Rows from block 9 of a small self-supervised image encoder, named by matrix and row number. Rows with one number belong to one channel. Each number is 200 + 20 x the weight over its row's rms, rounded and kept within 0 to 999. All counts start at 0.
After each channel's rows are labels from the 100 images, of 14848, where the channel reaches its highest value: "colour at peak" is the nearest of a few named colours to the mean colour under the peak. Only what is clearly more common there than usual is listed. The data: photos of plants, animals and fungi (iNaturalist).
# convs0: first 3x3 conv (model.blocks.9.convs.0.weight, 112x112x3x3, each kernel summed), inputs 0-111
# convs1: second 3x3 conv (model.blocks.9.convs.1.weight, 112x112x3x3, transposed, each kernel summed), outputs 0-111

convs0.78,222,160,197,175,185,158,179,167,230,170,190,197,218,191,223,216,214,178,231,193,206,201,214,189,224,205,195,159,213,213,205,199,188,153,178,194,213,214,181,178,213,183,195,193,197,215,232,187,193,200,197,202,180,172,183,195,190,163,199,181,195,237,168,194,203,199,237,204,192,172,191,218,203,213,206,163,211,205,228,251,191,197,176,180,172,221,199,223,189,205,212,201,215,237,189,222,178,206,199,180,199,170,169,214,203,203,182,175,201,225,179,175
convs1.78,179,206,150,213,173,224,203,203,180,199,220,209,177,200,245,200,198,210,188,215,180,208,200,193,189,217,171,197,185,197,206,252,229,210,183,209,192,180,206,179,203,183,196,196,221,195,193,183,236,186,232,224,190,219,212,177,204,217,199,211,212,190,207,184,195,194,193,223,193,172,128,232,196,201,211,217,202,182,202,226,199,213,252,196,251,176,199,234,215,229,223,185,203,192,222,185,213,174,200,191,210,221,211,179,204,224,200,186,185,179,228,205
colour at peak: white

convs0.45,166,150,195,195,201,218,167,154,206,187,193,212,191,199,207,202,184,190,153,204,225,219,184,222,195,208,206,188,151,217,200,199,213,165,177,208,215,179,213,254,224,206,212,204,214,219,194,185,210,198,212,185,190,224,217,218,189,189,202,208,189,183,192,212,151,191,131,178,201,197,162,217,220,215,204,175,195,229,206,215,206,178,187,202,202,215,226,187,165,222,176,191,195,196,165,210,205,200,189,211,194,225,187,189,187,217,210,207,209,190,215,203
convs1.45,206,200,228,198,209,183,242,234,186,209,219,202,196,178,199,191,192,210,203,229,199,203,207,265,202,197,210,211,191,196,185,192,228,211,255,229,218,202,188,213,189,199,191,205,207,147,210,196,188,221,207,206,205,173,189,246,197,199,201,202,202,240,175,198,192,173,159,220,188,204,166,211,192,210,211,211,175,262,187,212,208,221,167,211,202,182,194,177,216,196,194,219,198,217,199,228,192,193,223,169,175,196,181,202,206,207,164,225,206,198,220,191
colour at peak: white

convs0.64,199,154,198,211,183,258,190,202,212,197,206,201,213,214,207,208,171,196,198,180,197,207,189,201,198,205,195,199,194,195,195,171,190,183,223,198,190,203,182,219,211,205,205,176,185,195,230,259,209,192,195,196,206,188,188,208,202,180,204,206,201,208,196,261,191,197,202,187,188,200,197,199,205,200,213,211,207,193,208,231,193,210,178,203,225,197,204,220,170,200,199,195,157,80,199,215,199,224,199,183,198,173,184,202,188,205,218,204,210,187,192,211
convs1.64,219,225,187,199,241,269,187,190,211,191,203,197,188,226,191,214,205,202,204,199,207,218,204,219,205,134,184,206,206,183,174,227,183,196,175,169,183,207,180,185,185,206,182,218,231,202,198,240,213,187,214,178,190,200,237,200,199,203,180,201,194,198,221,197,229,281,226,213,198,214,213,185,195,231,191,164,206,198,194,191,183,180,191,202,216,181,211,198,215,172,208,195,223,223,204,176,183,185,198,203,196,197,241,197,201,200,201,199,208,206,178,189
colour at peak: black

convs0.73,178,186,192,201,224,156,197,166,239,188,196,192,192,223,224,220,196,190,192,252,243,185,194,163,198,233,212,208,175,201,194,229,223,183,216,177,214,168,199,204,195,213,223,221,225,198,199,210,191,187,185,193,211,173,218,202,185,211,178,221,198,187,218,194,185,180,190,178,218,206,224,194,234,192,174,212,184,150,196,234,208,171,213,197,164,192,223,176,184,160,187,210,191,190,188,214,185,215,248,214,228,180,185,200,193,211,206,196,202,182,210,219
convs1.73,186,209,252,196,213,196,211,201,209,227,209,195,192,191,221,173,205,214,198,219,218,153,177,194,231,218,228,184,191,220,178,202,214,208,225,187,208,199,244,219,197,215,229,219,199,173,201,225,193,209,189,198,212,196,179,201,192,204,189,212,203,193,202,192,186,179,214,170,201,175,177,221,168,211,175,182,180,170,166,207,161,220,197,229,204,226,192,196,160,179,223,205,173,187,221,217,196,213,226,205,198,258,201,226,193,240,164,205,225,185,198,183
colour at peak: white

convs0.101,220,242,216,182,205,167,215,220,214,184,205,226,213,232,217,210,171,176,233,189,193,176,203,198,211,182,256,156,207,167,190,189,230,195,230,190,200,198,183,217,193,208,189,164,199,200,192,212,200,198,219,184,179,207,189,199,209,182,176,202,188,229,219,206,235,207,179,211,214,184,235,192,200,201,162,148,193,193,212,184,188,150,192,209,172,179,208,209,191,201,187,210,187,205,202,201,179,209,195,182,189,220,184,169,226,222,152,218,202,200,192,183
convs1.101,181,197,194,200,161,209,186,174,212,200,224,180,182,168,180,183,180,204,184,199,187,213,214,180,190,171,143,162,169,176,196,163,191,188,191,192,173,204,214,178,188,174,248,243,208,216,220,198,197,160,206,204,218,184,198,199,197,222,176,217,180,182,217,170,223,193,184,204,206,193,202,199,180,252,163,214,191,206,185,212,214,225,193,191,211,195,220,177,186,164,206,197,154,190,205,193,188,188,213,186,203,186,186,217,169,198,197,175,198,179,184,209
colour at peak: white; pink

convs0.55,227,179,190,165,197,197,211,202,199,196,170,209,178,245,227,189,225,160,213,206,200,209,208,171,193,228,235,188,173,185,191,192,171,201,209,200,188,172,200,198,193,169,204,208,210,201,180,202,214,183,180,227,164,188,179,219,198,174,188,169,176,227,205,162,208,199,237,224,198,181,226,188,188,185,179,190,200,195,193,193,194,175,193,222,168,160,198,206,168,192,203,215,226,197,161,187,132,184,211,187,190,182,210,205,207,176,180,203,198,209,217,180
convs1.55,173,225,185,181,193,214,199,216,189,175,237,204,174,227,163,197,189,202,211,177,214,222,196,203,183,193,188,203,201,205,219,188,207,204,178,215,199,189,177,184,209,192,236,239,185,225,234,210,195,190,212,183,213,232,204,219,220,238,216,209,218,197,216,221,220,198,200,207,189,241,174,214,221,248,173,217,223,206,218,204,187,209,211,197,201,211,194,227,241,245,200,201,229,219,239,234,235,232,183,187,183,219,193,214,196,190,202,166,164,190,203,208
colour at peak: white