{
  "arch": "resnet",
  "model": "self-supervised image encoder",
  "dataset": "photos of plants, animals and fungi (iNaturalist)",
  "train_examples": 155796,
  "image_size": 32,
  "crop_scale_min": 0.3,
  "horizontal_flip": true,
  "color_jitter": 0.6,
  "method": "simclr",
  "norm": "batchnorm",
  "activation": "silu",
  "depths": [4, 8, 4],
  "kernel_size": 3,
  "stem": "deep",
  "avg_pool_shortcut": false,
  "widths": [64, 112, 192],
  "projector_hidden": 512,
  "projector_out": 256,
  "projector_hidden_layers": 1,
  "temperature": 0.3,
  "init": "torch_default",
  "residual_init": "scaled_by_depth",
  "optimizer": "muon",
  "muon_scale": "original",
  "lr": 0.026,
  "momentum": 0.95,
  "nesterov": true,
  "orthogonalizer": "polar_express",
  "adamw_lr_other_params": 0.0011,
  "grad_clip": 3.0,
  "steps": 28200,
  "batch_size": 256,
  "epochs": 46.3,
  "lr_schedule": "cosine_restarts",
  "final_lr_fraction": 0.01,
  "warmup_steps": 560,
  "weight_decay": 0.009,
  "adamw_weight_decay_other_params": 0.01
}
Rows from block 7 of a small self-supervised image encoder, named by matrix and row number. Rows with one number belong to one channel. Each number is 500 + 25 x the weight over its row's rms, rounded and kept within 0 to 999. All counts start at 0. Numbers have three digits each.
Before each channel's rows are labels from the 100 images, of 14848, where the channel reaches its highest value: "responds to" is what is common among them; "place" is the part of the image that holds the peak. Only what is clearly more common there than usual is listed. The data: photos of plants, animals and fungi (iNaturalist). In brackets: how many of the 100, against the usual share in percent.
# convs0: first 3x3 conv (model.blocks.7.convs.0.weight, 112x112x3x3, each kernel summed), inputs 0-37
# convs1: second 3x3 conv (model.blocks.7.convs.1.weight, 112x112x3x3, transposed, each kernel summed), outputs 0-37

responds to: class Insecta (60 vs 29.2); phylum Arthropoda (60 vs 30.8); order Lepidoptera (35 vs 13.7)
place: top left (52 vs 14.1); middle left (39 vs 9.4)
convs0.27:495460498526518539498537471514517506478495463512479509497472490453520509535494514492494535494489470459517453508514
convs1.27:526487473466417501471468471498538498454532476483484479467498471545503509556481509444474475485469455518450505494479

responds to: class: Aves (96 vs 55.1); order Accipitriformes (31 vs 3.9); family: Accipitridae (29 vs 3.3)
place: bottom right (45 vs 14.1); bottom centre (29 vs 9.4)
convs0.39:531492435508492505474510490495500431528536486457508485470440520479530461513471511485479515498510473505523489483460
convs1.39:443498485495513494524484493508515522466542503485487521480476506485489438467484464492496543508504567500501494463468

responds to: phylum Arthropoda (75 vs 30.8); class Insecta (72 vs 29.2)
place: top right (39 vs 14.1)
convs0.5:498515500488517506476482502467508484458487495528498488518460500472477521508550470511475495509488492450497531494489
convs1.5:507492493488523553555515518535489486507522550427519482487491506525530512502482496504540522509516521524486487538522

responds to: phylum Arthropoda (74 vs 30.8); class Insecta (73 vs 29.2); order Lepidoptera (36 vs 13.7)
place: top right (42 vs 14.1)
convs0.95:526484498502532500478477472489493505505454552461483474510493521507495514506527539432522489479505506498425504488504
convs1.95:493495515521464533494503467497462492451483497483483509477496490515473475480512477438515506513463510492457497459483

responds to: class: Aves (93 vs 55.1); order Charadriiformes (38 vs 7.6); family: Laridae (27 vs 2.6)
place: centre (42 vs 6.2)
convs0.29:516446518532510477502503500449557502519463485527531528504492520542520488478528453505510470510542519515486531492453
convs1.29:537470565503506519491481500525512490515584495493511488493492490533535502415494511495489536529475476503502522506495

responds to: order Lepidoptera (33 vs 13.7)
place: centre (42 vs 6.2); top centre (29 vs 9.4)
convs0.18:520478474499468496455575521427518482498478493518469500464520471512521480516482482505494523498561530503454530497519
convs1.18:495531475478497485491505516459503517461509538534501553492458504490495496538505506513538506501506525562438486475493

responds to: class Aves (98 vs 55.1); phylum Chordata (98 vs 60.9)
place: centre (39 vs 6.2)
convs0.3:539504461504513486499471515554518561504472482500489488505482503516477511530521529404462487461545495485494539499454
convs1.3:508535563528492523495461475477473496484501506506507508497509500510477546438526507511504519511450492511497503522503

responds to: phylum Arthropoda (68 vs 30.8); class Insecta (64 vs 29.2); order Lepidoptera (34 vs 13.7)
place: middle right (61 vs 9.4)
convs0.10:514550501488504514475508506520455502503507533515501476502565517498497488434511515517500506503511476512494487505501
convs1.10:475508469477523526514506490484511491459534497468527476519476500471519465486477474488519482502465490457504503516453

responds to: order Passeriformes (62 vs 25)
place: middle left (47 vs 9.4); centre (39 vs 6.2)
convs0.40:533495492480487477429510495481560488482505484531485477495504512476503505507533523460495487502535471502534480484476
convs1.40:507470538498510536492483545516549494471515501506511483512510507474470514551518523466494516492482478543524479469540

responds to: phylum Arthropoda (73 vs 30.8); class Insecta (71 vs 29.2)
place: top right (44 vs 14.1)
convs0.58:484507474492488506466500508530476486494495493461475485488496451503445485538523486479482432468503514491457501517457
convs1.58:568481507534517504481441522469499503565552508522484494493503498489518537498494512497472513457518492520530504477509

responds to: phylum Arthropoda (66 vs 30.8); class Insecta (65 vs 29.2); order Lepidoptera (34 vs 13.7)
place: top left (39 vs 14.1); middle left (36 vs 9.4)
convs0.76:480474449490554500506526496508555527488497510527522490508513480484500513488526516474505503501523469507477484517483
convs1.76:499508511517461519479515499524478541475507459522517482447527487518480454512476552510526516503462494468568560509475

responds to: class Aves (98 vs 55.1); order Passeriformes (63 vs 25)
place: middle right (33 vs 9.4)
convs0.53:484481486486498456502464492502500538492522511501512519502495485524514504478561515514482512514505484490522462524515
convs1.53:518478487478436449475486533487490488502489477497505506497528470478489541486566481511475507553508482501490515476491

responds to: phylum Arthropoda (60 vs 30.8); class Insecta (59 vs 29.2); order Lepidoptera (33 vs 13.7)
place: top left (36 vs 14.1); middle left (31 vs 9.4)
convs0.100:501517502479514517469516507495487475464472497490497542492511452460440515520509447462511492502483512492492487529495
convs1.100:509523510479456502514471473461506486477550546525503528489505478455498522489498486486518469470463492476499499479467

responds to: phylum Arthropoda (66 vs 30.8); class Insecta (64 vs 29.2)
place: top left (36 vs 14.1)
convs0.4:487486520500497472508512510483479493460493547449475502460525506480479488483481535508493502503497483468513488471472
convs1.4:467510503523547519468493501496495503509515607478503488474427529539512494493503513484507490458482526500499513511490

responds to: phylum Arthropoda (79 vs 30.8); class Insecta (73 vs 29.2)
place: bottom centre (41 vs 9.4); bottom right (34 vs 14.1)
convs0.108:471610516531506501508491518501513492475488535462502503478550499529481476535530486496491495487460461555468480534500
convs1.108:510489469527500498562502471523478499521527477511491531497457501450515527469457461478525498528498540461490530478488