config = dict(
    model='self-supervised image encoder',
    dataset='photos of plants, animals and fungi (iNaturalist)',
    train_examples=155796,
    image_size=32,
    crop_scale_min=0.3,
    horizontal_flip=True,
    color_jitter=0.6,
    method='simclr',
    arch='resnet',
    norm='batchnorm',
    activation='silu',
    depths=[4, 8, 4],
    kernel_size=3,
    stem='deep',
    avg_pool_shortcut=False,
    widths=[64, 112, 192],
    projector_hidden=512,
    projector_out=256,
    projector_hidden_layers=1,
    temperature=0.3,
    init='torch_default',
    residual_init='scaled_by_depth',
    optimizer='muon',
    muon_scale='original',
    lr=0.026,
    momentum=0.95,
    nesterov=True,
    orthogonalizer='polar_express',
    adamw_lr_other_params=0.0011,
    grad_clip=3.0,
    steps=28200,
    batch_size=256,
    epochs=46.3,
    lr_schedule='cosine_restarts',
    final_lr_fraction=0.01,
    warmup_steps=560,
    weight_decay=0.009,
    adamw_weight_decay_other_params=0.01,
)
Rows from block 3 of a small self-supervised image encoder, named by matrix and row number. Rows with one number belong to one channel. Each number is 128 + 32 x the weight over its row's rms, rounded and kept within 0 to 255. All counts start at 0. Numbers have three digits each.
After each channel's rows are labels from the 100 images, of 14848, where the channel reaches its highest value: "top examples" is what is common among them. Only what is clearly more common there than usual is listed. The data: photos of plants, animals and fungi (iNaturalist).
# convs0: first 3x3 conv (model.blocks.3.convs.0.weight, 64x64x3x3, each kernel summed), inputs 0-63
# convs1: second 3x3 conv (model.blocks.3.convs.1.weight, 64x64x3x3, transposed, each kernel summed), outputs 0-63

convs0.49:118133078098181104183173093150140146098143150108137143100113129090101099111088129116134175151078161096120134104171123156139121083122100069084152118105125076180133037169073139177153145128117149
convs1.49:126146064156111125139165107111110129090142123116162148131157111110128125120171177091129136159084128119098101127191096133149111130061110095058178164148180186117125044076138124140168153150166092
top examples: class Aves

convs0.51:087103099088119078069130138119120088166123133069150083162120144072100090118104138133119050158132079115179122118079101095115086061094129176140137163138133098114073177135132123152100101132095139
convs1.51:104116077116123115142184168173110116136116115138106056120119085146094166162218096090106150110108185129067090126100110143110158107102192051116129132107116145118143135097100117146098142078150111
top examples: order Passeriformes

convs0.43:120194134122109135124155122085151175129074095141131084123060119116122111086130115140170080105124080058169059131100160133129215120116145091159127107097138093129092149081088125159143103146161134
convs1.43:159142129131182125148106174131121147151134146115145137128133133167134100117142097078085164125144126170104183129164075130032127120118058141126128175125098157107153093202123152081118137120037120
top examples: class Aves; order Passeriformes

convs0.18:146119123144135163115143133139149124141141136144121168154096000130127156136124150124114112142142133137112167000114129151131158137163137139124154140131121161148144153116131111097133164145131127
convs1.18:151145139128093100132117119114179118158129119134160172120130071109118102114154143086145146142137106150102128029149138106163136100139138150200137216123148127132120139131100153118112138255116136
top examples: phylum Arthropoda; class Insecta

convs0.12:123120077147140186112149099152146140093148203129145122085143136195155084092093167076152098141107182127128124133167169058100085065151127129117104139092141147109118176150066161109125160130127119
convs1.12:125101133175099118090137133136112134157129091133123121150064106160141106068080006157156173111167131111083111128136108044152129085129141142151142112094138149090112183099120099159106144139104137
top examples: class Aves

convs0.11:126151241130151144192145135140135129066100157128071147114132130077058090157141138098144137123087125107125127118087140103138119201122101160109106161110086113072117069151124093146133097137136126
convs1.11:136111192127160103109138170122111125085132101125075118179097120084102141131173095140153183143144159137120125157122111102124156133143100153163143152108000099141130100132139035149131116137115116
top examples: class Aves

convs0.31:095082080072142147091185096135107048102129116139148098108108109084133150081095160164095124124103095110128154122142130116120068125126075081130113066087152091159114075153135172145123120103156072
convs1.31:137045110108139139181110131178136048165132133150122155119121142124118115174152158068124162138120132141112172125133098139142069103135139145084071190118136178078124122178110136057126109133077111
top examples: class Aves; order Passeriformes

convs0.36:122111138123144134109208145054110135120113058118102099171127125122150156074133174166132147140095083129094129128141129065134106117096168112135141108044032142069122142144095133110122127110127137
convs1.36:131133187139194120073125178039118112141173089128126102123157153132151106146154129123127148146058151101150144099117162110144125164138166124110165202158167116047125162174125176141132130118133144
top examples: order Passeriformes

convs0.63:109076092158126127099162083079105100060101183119091140114152089111069110131148078149181134135117097108110132120098096140124065165147146118138103080128124096144135158121135167198101080103068099
convs1.63:195092164114173122083109136158169121074158106162142174119127153163156144096122126106044104151122133151089170113105128139106104135106127158072135119117060183156148100180118125094080189142113113
top examples: class Aves; order Passeriformes

convs0.57:162200126094148136132143146204067127147138155148124192068128140130146105162123123149103171110095147150126136107145095113162108115120164111150059124104142157140144132170177182179180121059103128
convs1.57:156085126173148116149111114099092178107109148135121188161111178123160106120112176062087126187155116170106105137113134122093137099133086112097094212159114134126136107121096164101097122152071202
top examples: order Passeriformes

convs0.37:097083168150123127166134097078095168114055158129133129098096128115145077126123140157139194168140130159142100078106100126097114156075146169135188082094152133109131104067113158183083121091154163
convs1.37:129157109109136129085151136165129156044155125145151175147146132105158128084140112058079051113127127117088146123100116137084114132142093118063144090140072097212128149093104102145098140092109152
top examples: order Passeriformes