{
  "arch": "resnet",
  "horizontal_flip": true,
  "norm": "batchnorm",
  "activation": "silu",
  "depths": [4, 8, 4],
  "stem": "deep",
  "avg_pool_shortcut": false,
  "projector_out": 256,
  "residual_init": "scaled_by_depth",
  "orthogonalizer": "polar_express",
  "adamw_lr_other_params": 0.0011,
  "batch_size": 256,
  "final_lr_fraction": 0.01,
  "warmup_steps": 560
}
Rows from block 12, named by matrix and row number. Each number is 128 + 24 x the weight over its row's rms, rounded and kept within 0 to 255. All counts start at 0. After the name is the row's rms in percent of the matrix's.
# short0: shortcut pointwise conv, stride 2 (model.blocks.12.short.0.weight, 192x112x1x1), inputs 0-111
short0.63 088 [141  84 143 120 143 189 145 131  87  97 135 121 126 120 130 136 119 169 101 138 111 104 120 149 116 113 122 138 213 144 127 136 105 104 140 127 100 169 147 120 135 120 121 127 111  95 160 120 122  82 147 104 121 125 114 120  87 124 113 150 111 159 130 112 108 116 156  61 147 107 140 126  93 119 151 195 172 120 133 128 137 111 132 152 167 148 144 149  86 124 152 125 124 142 129 149 112 141 129 118  97 139  89  84 119 127 144 125 106 122  92 135]
short0.64 104 [141 107 128 135 124 131 125 128 121  99 133 150 129 106 161 148 129 132 133  86 162 106 144  30 129 100 187 119 111 135 125 126 124  69  99 168 132 135 124 121  79 132 113 143 123 170 107 112 134 130  89 117 125 155 187 104 123 109 131 116 122 139 154 120 161 111 167  98 146 117  87  68  84 138 133 136 139 120 140 139 152 107 124 136 141 122 147 127 115 133 132 130 104 133 110  89  98 124 100 130 137 169 131 120 141  95 131 128 157 101 113 142]
short0.65 120 [146 119 125 139 108 139 102 132 132 122 139 124 126 155 148 139 144 133 118 154 101  88 112 115 104 157 100 126 143 115 107 196 134 174  93 125 136 132 108 124 136 171 163 126 137 137 154 112 175 148 124 118 110 126 131 153  98  96 138 166 121 146 128 147 150 128  92  70  97  42 133 147 145  67 103 106 115 146 144 134 116  83 125 110 127 123 114 119 115 107 152 146 154 117 112 182 154 121 134 119 157 114 104  96 125 128  99 112  95 133 125 138]
short0.66 085 [145 155 156 128 114  92 146  76 171  99 141 124 156 171  86 164 151 132 143 126 127 131 131  92 134  91 120 149 138 115 143 136 113 159 120 149 171 132 110 118 113 127 126 122  95 136 138 131 117 107 149 110 154  90 111 137 109 116 130 123 125 110 110 139 136 109  84 129 108 133 123 151 108 106 136 130 160 126 106 146 145 136 124 198 123 120 124 121 133 136 129  66 130 115 114 137 122 173 108 109 122  34  96 116 127 106 109 172 130 163 165 111]
short0.67 093 [123 126 157  95 132 146 108  98  94 133 137 130 103 112 153 157 121 130 107 156 119  98 137 255 161 155 125 120 103 121 120 129 115  96 151  89 151 112 101 163 133 139 120 121 138  97 147 147 138 133 124 148 140 155 132 149 120 121 110 113 137 128 152 131 142 128 134  92 131 107 145 146 107 127 106 109 114 112  96 142 123 128 136 130 134 109 131 101  98 111 190 167 134 137 128 155 109 145 169 108  98 184 133 106 110 144 133 124 137 113 138 144]
short0.68 102 [152 117 146 105 142 154 125  89 125 126 147 138  95 103 125 137 146 135 112 130 144  94 108 128 101 119 150  72  82 123  99 172  92 103 152 150 105 125 124 106 121 104 135 135 107 184 122 133 140 157 117 106 144 138 105 123 110  96 110 147 104 130 200 134 135 124 150  74 145  62  91 105 127 118 100 133 120 157 133 123 127  95 112 123 101 144  83  91 105 166 122 137 156 139 134 146 126 111 121  78 120 123 123 113 129  85  97 143 122 133 109 137]
short0.69 078 [143 115 126 144 148 166 149 149 143  95  95 135 104  69 132 119 107 151 130 114 117  98  91  33 161 104 145 137 139  96 120 141 112 113 134 124 118  97 174 139 100 142 110 127 152 163 147 161 140  82 108 109 141 138 114 110  90 111 150 118 107 166 155 119 141 141  94  88 148 132 126 131 147  95 148 132 138 120  85 120 111 145 139 144 152 131 157 103  86 134 136 149 125 156 114 140 103 111  99 115 104 129 133  83 125  86 139 111 134 112 119 149]
short0.70 095 [133 120 124 101 126  99 167 125 110  99 137 109 121 114 123 125  83 143 117 163 112 108 128 121  63 141 126 158  65 120 136 122 100 148 104 155 136 120 118 120  88 151 125 100 164 164 145 113 127  98 152 134 118 102 142 124 108 115 142 138 131 161 161 145 136 102  42 108 129 123 138  96  81 143 117  76 122 123 131 134 125 156 136 148  78 135 125 109  93 141 151  90 113 148 107 123 109 129 111 159 145 168 133  84 110 117 115 110 138 145 129 157]
short0.71 087 [130 108 130 117 121 242 101 149  97 131 103 133 125  99 135 129  99 142 117 128 129 126 101 136 107 115 116 148 133 152  94  96 116 130 151 100 106 130 145 122 109 111 156 162 163 148 136 143 142 129 134 142  91 155 124 133  93 140 138  95 127 133 157 155 153 124 167  94 123 114 141 100 108 129 106 101 136 124 139 164 149 164 137 139 111 145 149 106  87 174 122 115  94 108 128 127 105 137 135 103 117 136 160  83 130  84 148  81 174 132 124 125]
short0.72 090 [135 120 104 142 140 179 138 122 115 107 137 128 112 108 122 132 162 179 168 143 114 118 120 202 127 160 144 152 109 136 129 120 111  54 124 105 183 113 107 158 117 114 128 125 107 121 148 126 110 122 139 126 152 155 106 138 143 129 129  89 116 141 184 145 125  99 110  88 102 110 176 133 140 149 152 142 123 140  80 131 118 143 167  98 140 139 141 119  95 121 125  95 137  96 137 135 121 121 148  96 113 180 109  95 119 101 115 124 124 162 154 130]
short0.73 099 [155 152 108 141 106 158 117 126 128 108  95 164 152 112 106 127 134 143 143 110 119 138 120  35 130 177 192 152 157 136 128 141  99 102 130  92 118 129 136 131  99 115 143 159 146 136 169  79 144 124 100 121 138 120 141 106 112  76 143 169 145 128 160 150 151  86 102  83 131 121 131 141 117 135 116 145 128 137 122 122 116 147 126 122 133 127 119  89  98 104  97 165 158  97  92 128 112 157 129 133 125 106  84  97 127 125 137 149 111 146 125 148]
short0.74 104 [149 147 112  99 100  97 101 121 127  80 111 133 146  64 131 129 132 107 108 124 113 134 124  61  72 132 167 114 122 100 101 120 114 133  98  95 123 123 117 109 137 136  81 147 126 165 120  90 145 101 117 143 124 115 124  94 107 139 158 112 121 147 166 129 118 117 115 110 134 109 120 144 120 114 103 143 145 110  95 141  79 143 126  83 102 103 127 148 117 160 112 152 122  80 134 119 119 139 143  93 121 145  76 103 115  89 166 121 156 129  89 111]
short0.75 104 [150 119 106 122 100 117 137  99 117 177 120 170 139 159 106 175 126  94 152 125 140 121 109 147 179 120 124 170 109 155 155 122  90  89 165 125  96 126 143 136 130 158 109 126 129 123 132 124 126 138  68 129 150 126 144 101  85 140 142 140 109 164  85 122 146 134 119 117 113 156 100 100 119 107 123  93 117 148 102 174 126 116 117 130 126 117 120  81 124 143 100 168 132 114 113 154 154 137 120 152 146 130 150  82 116 144 174 150 125 148 103 187]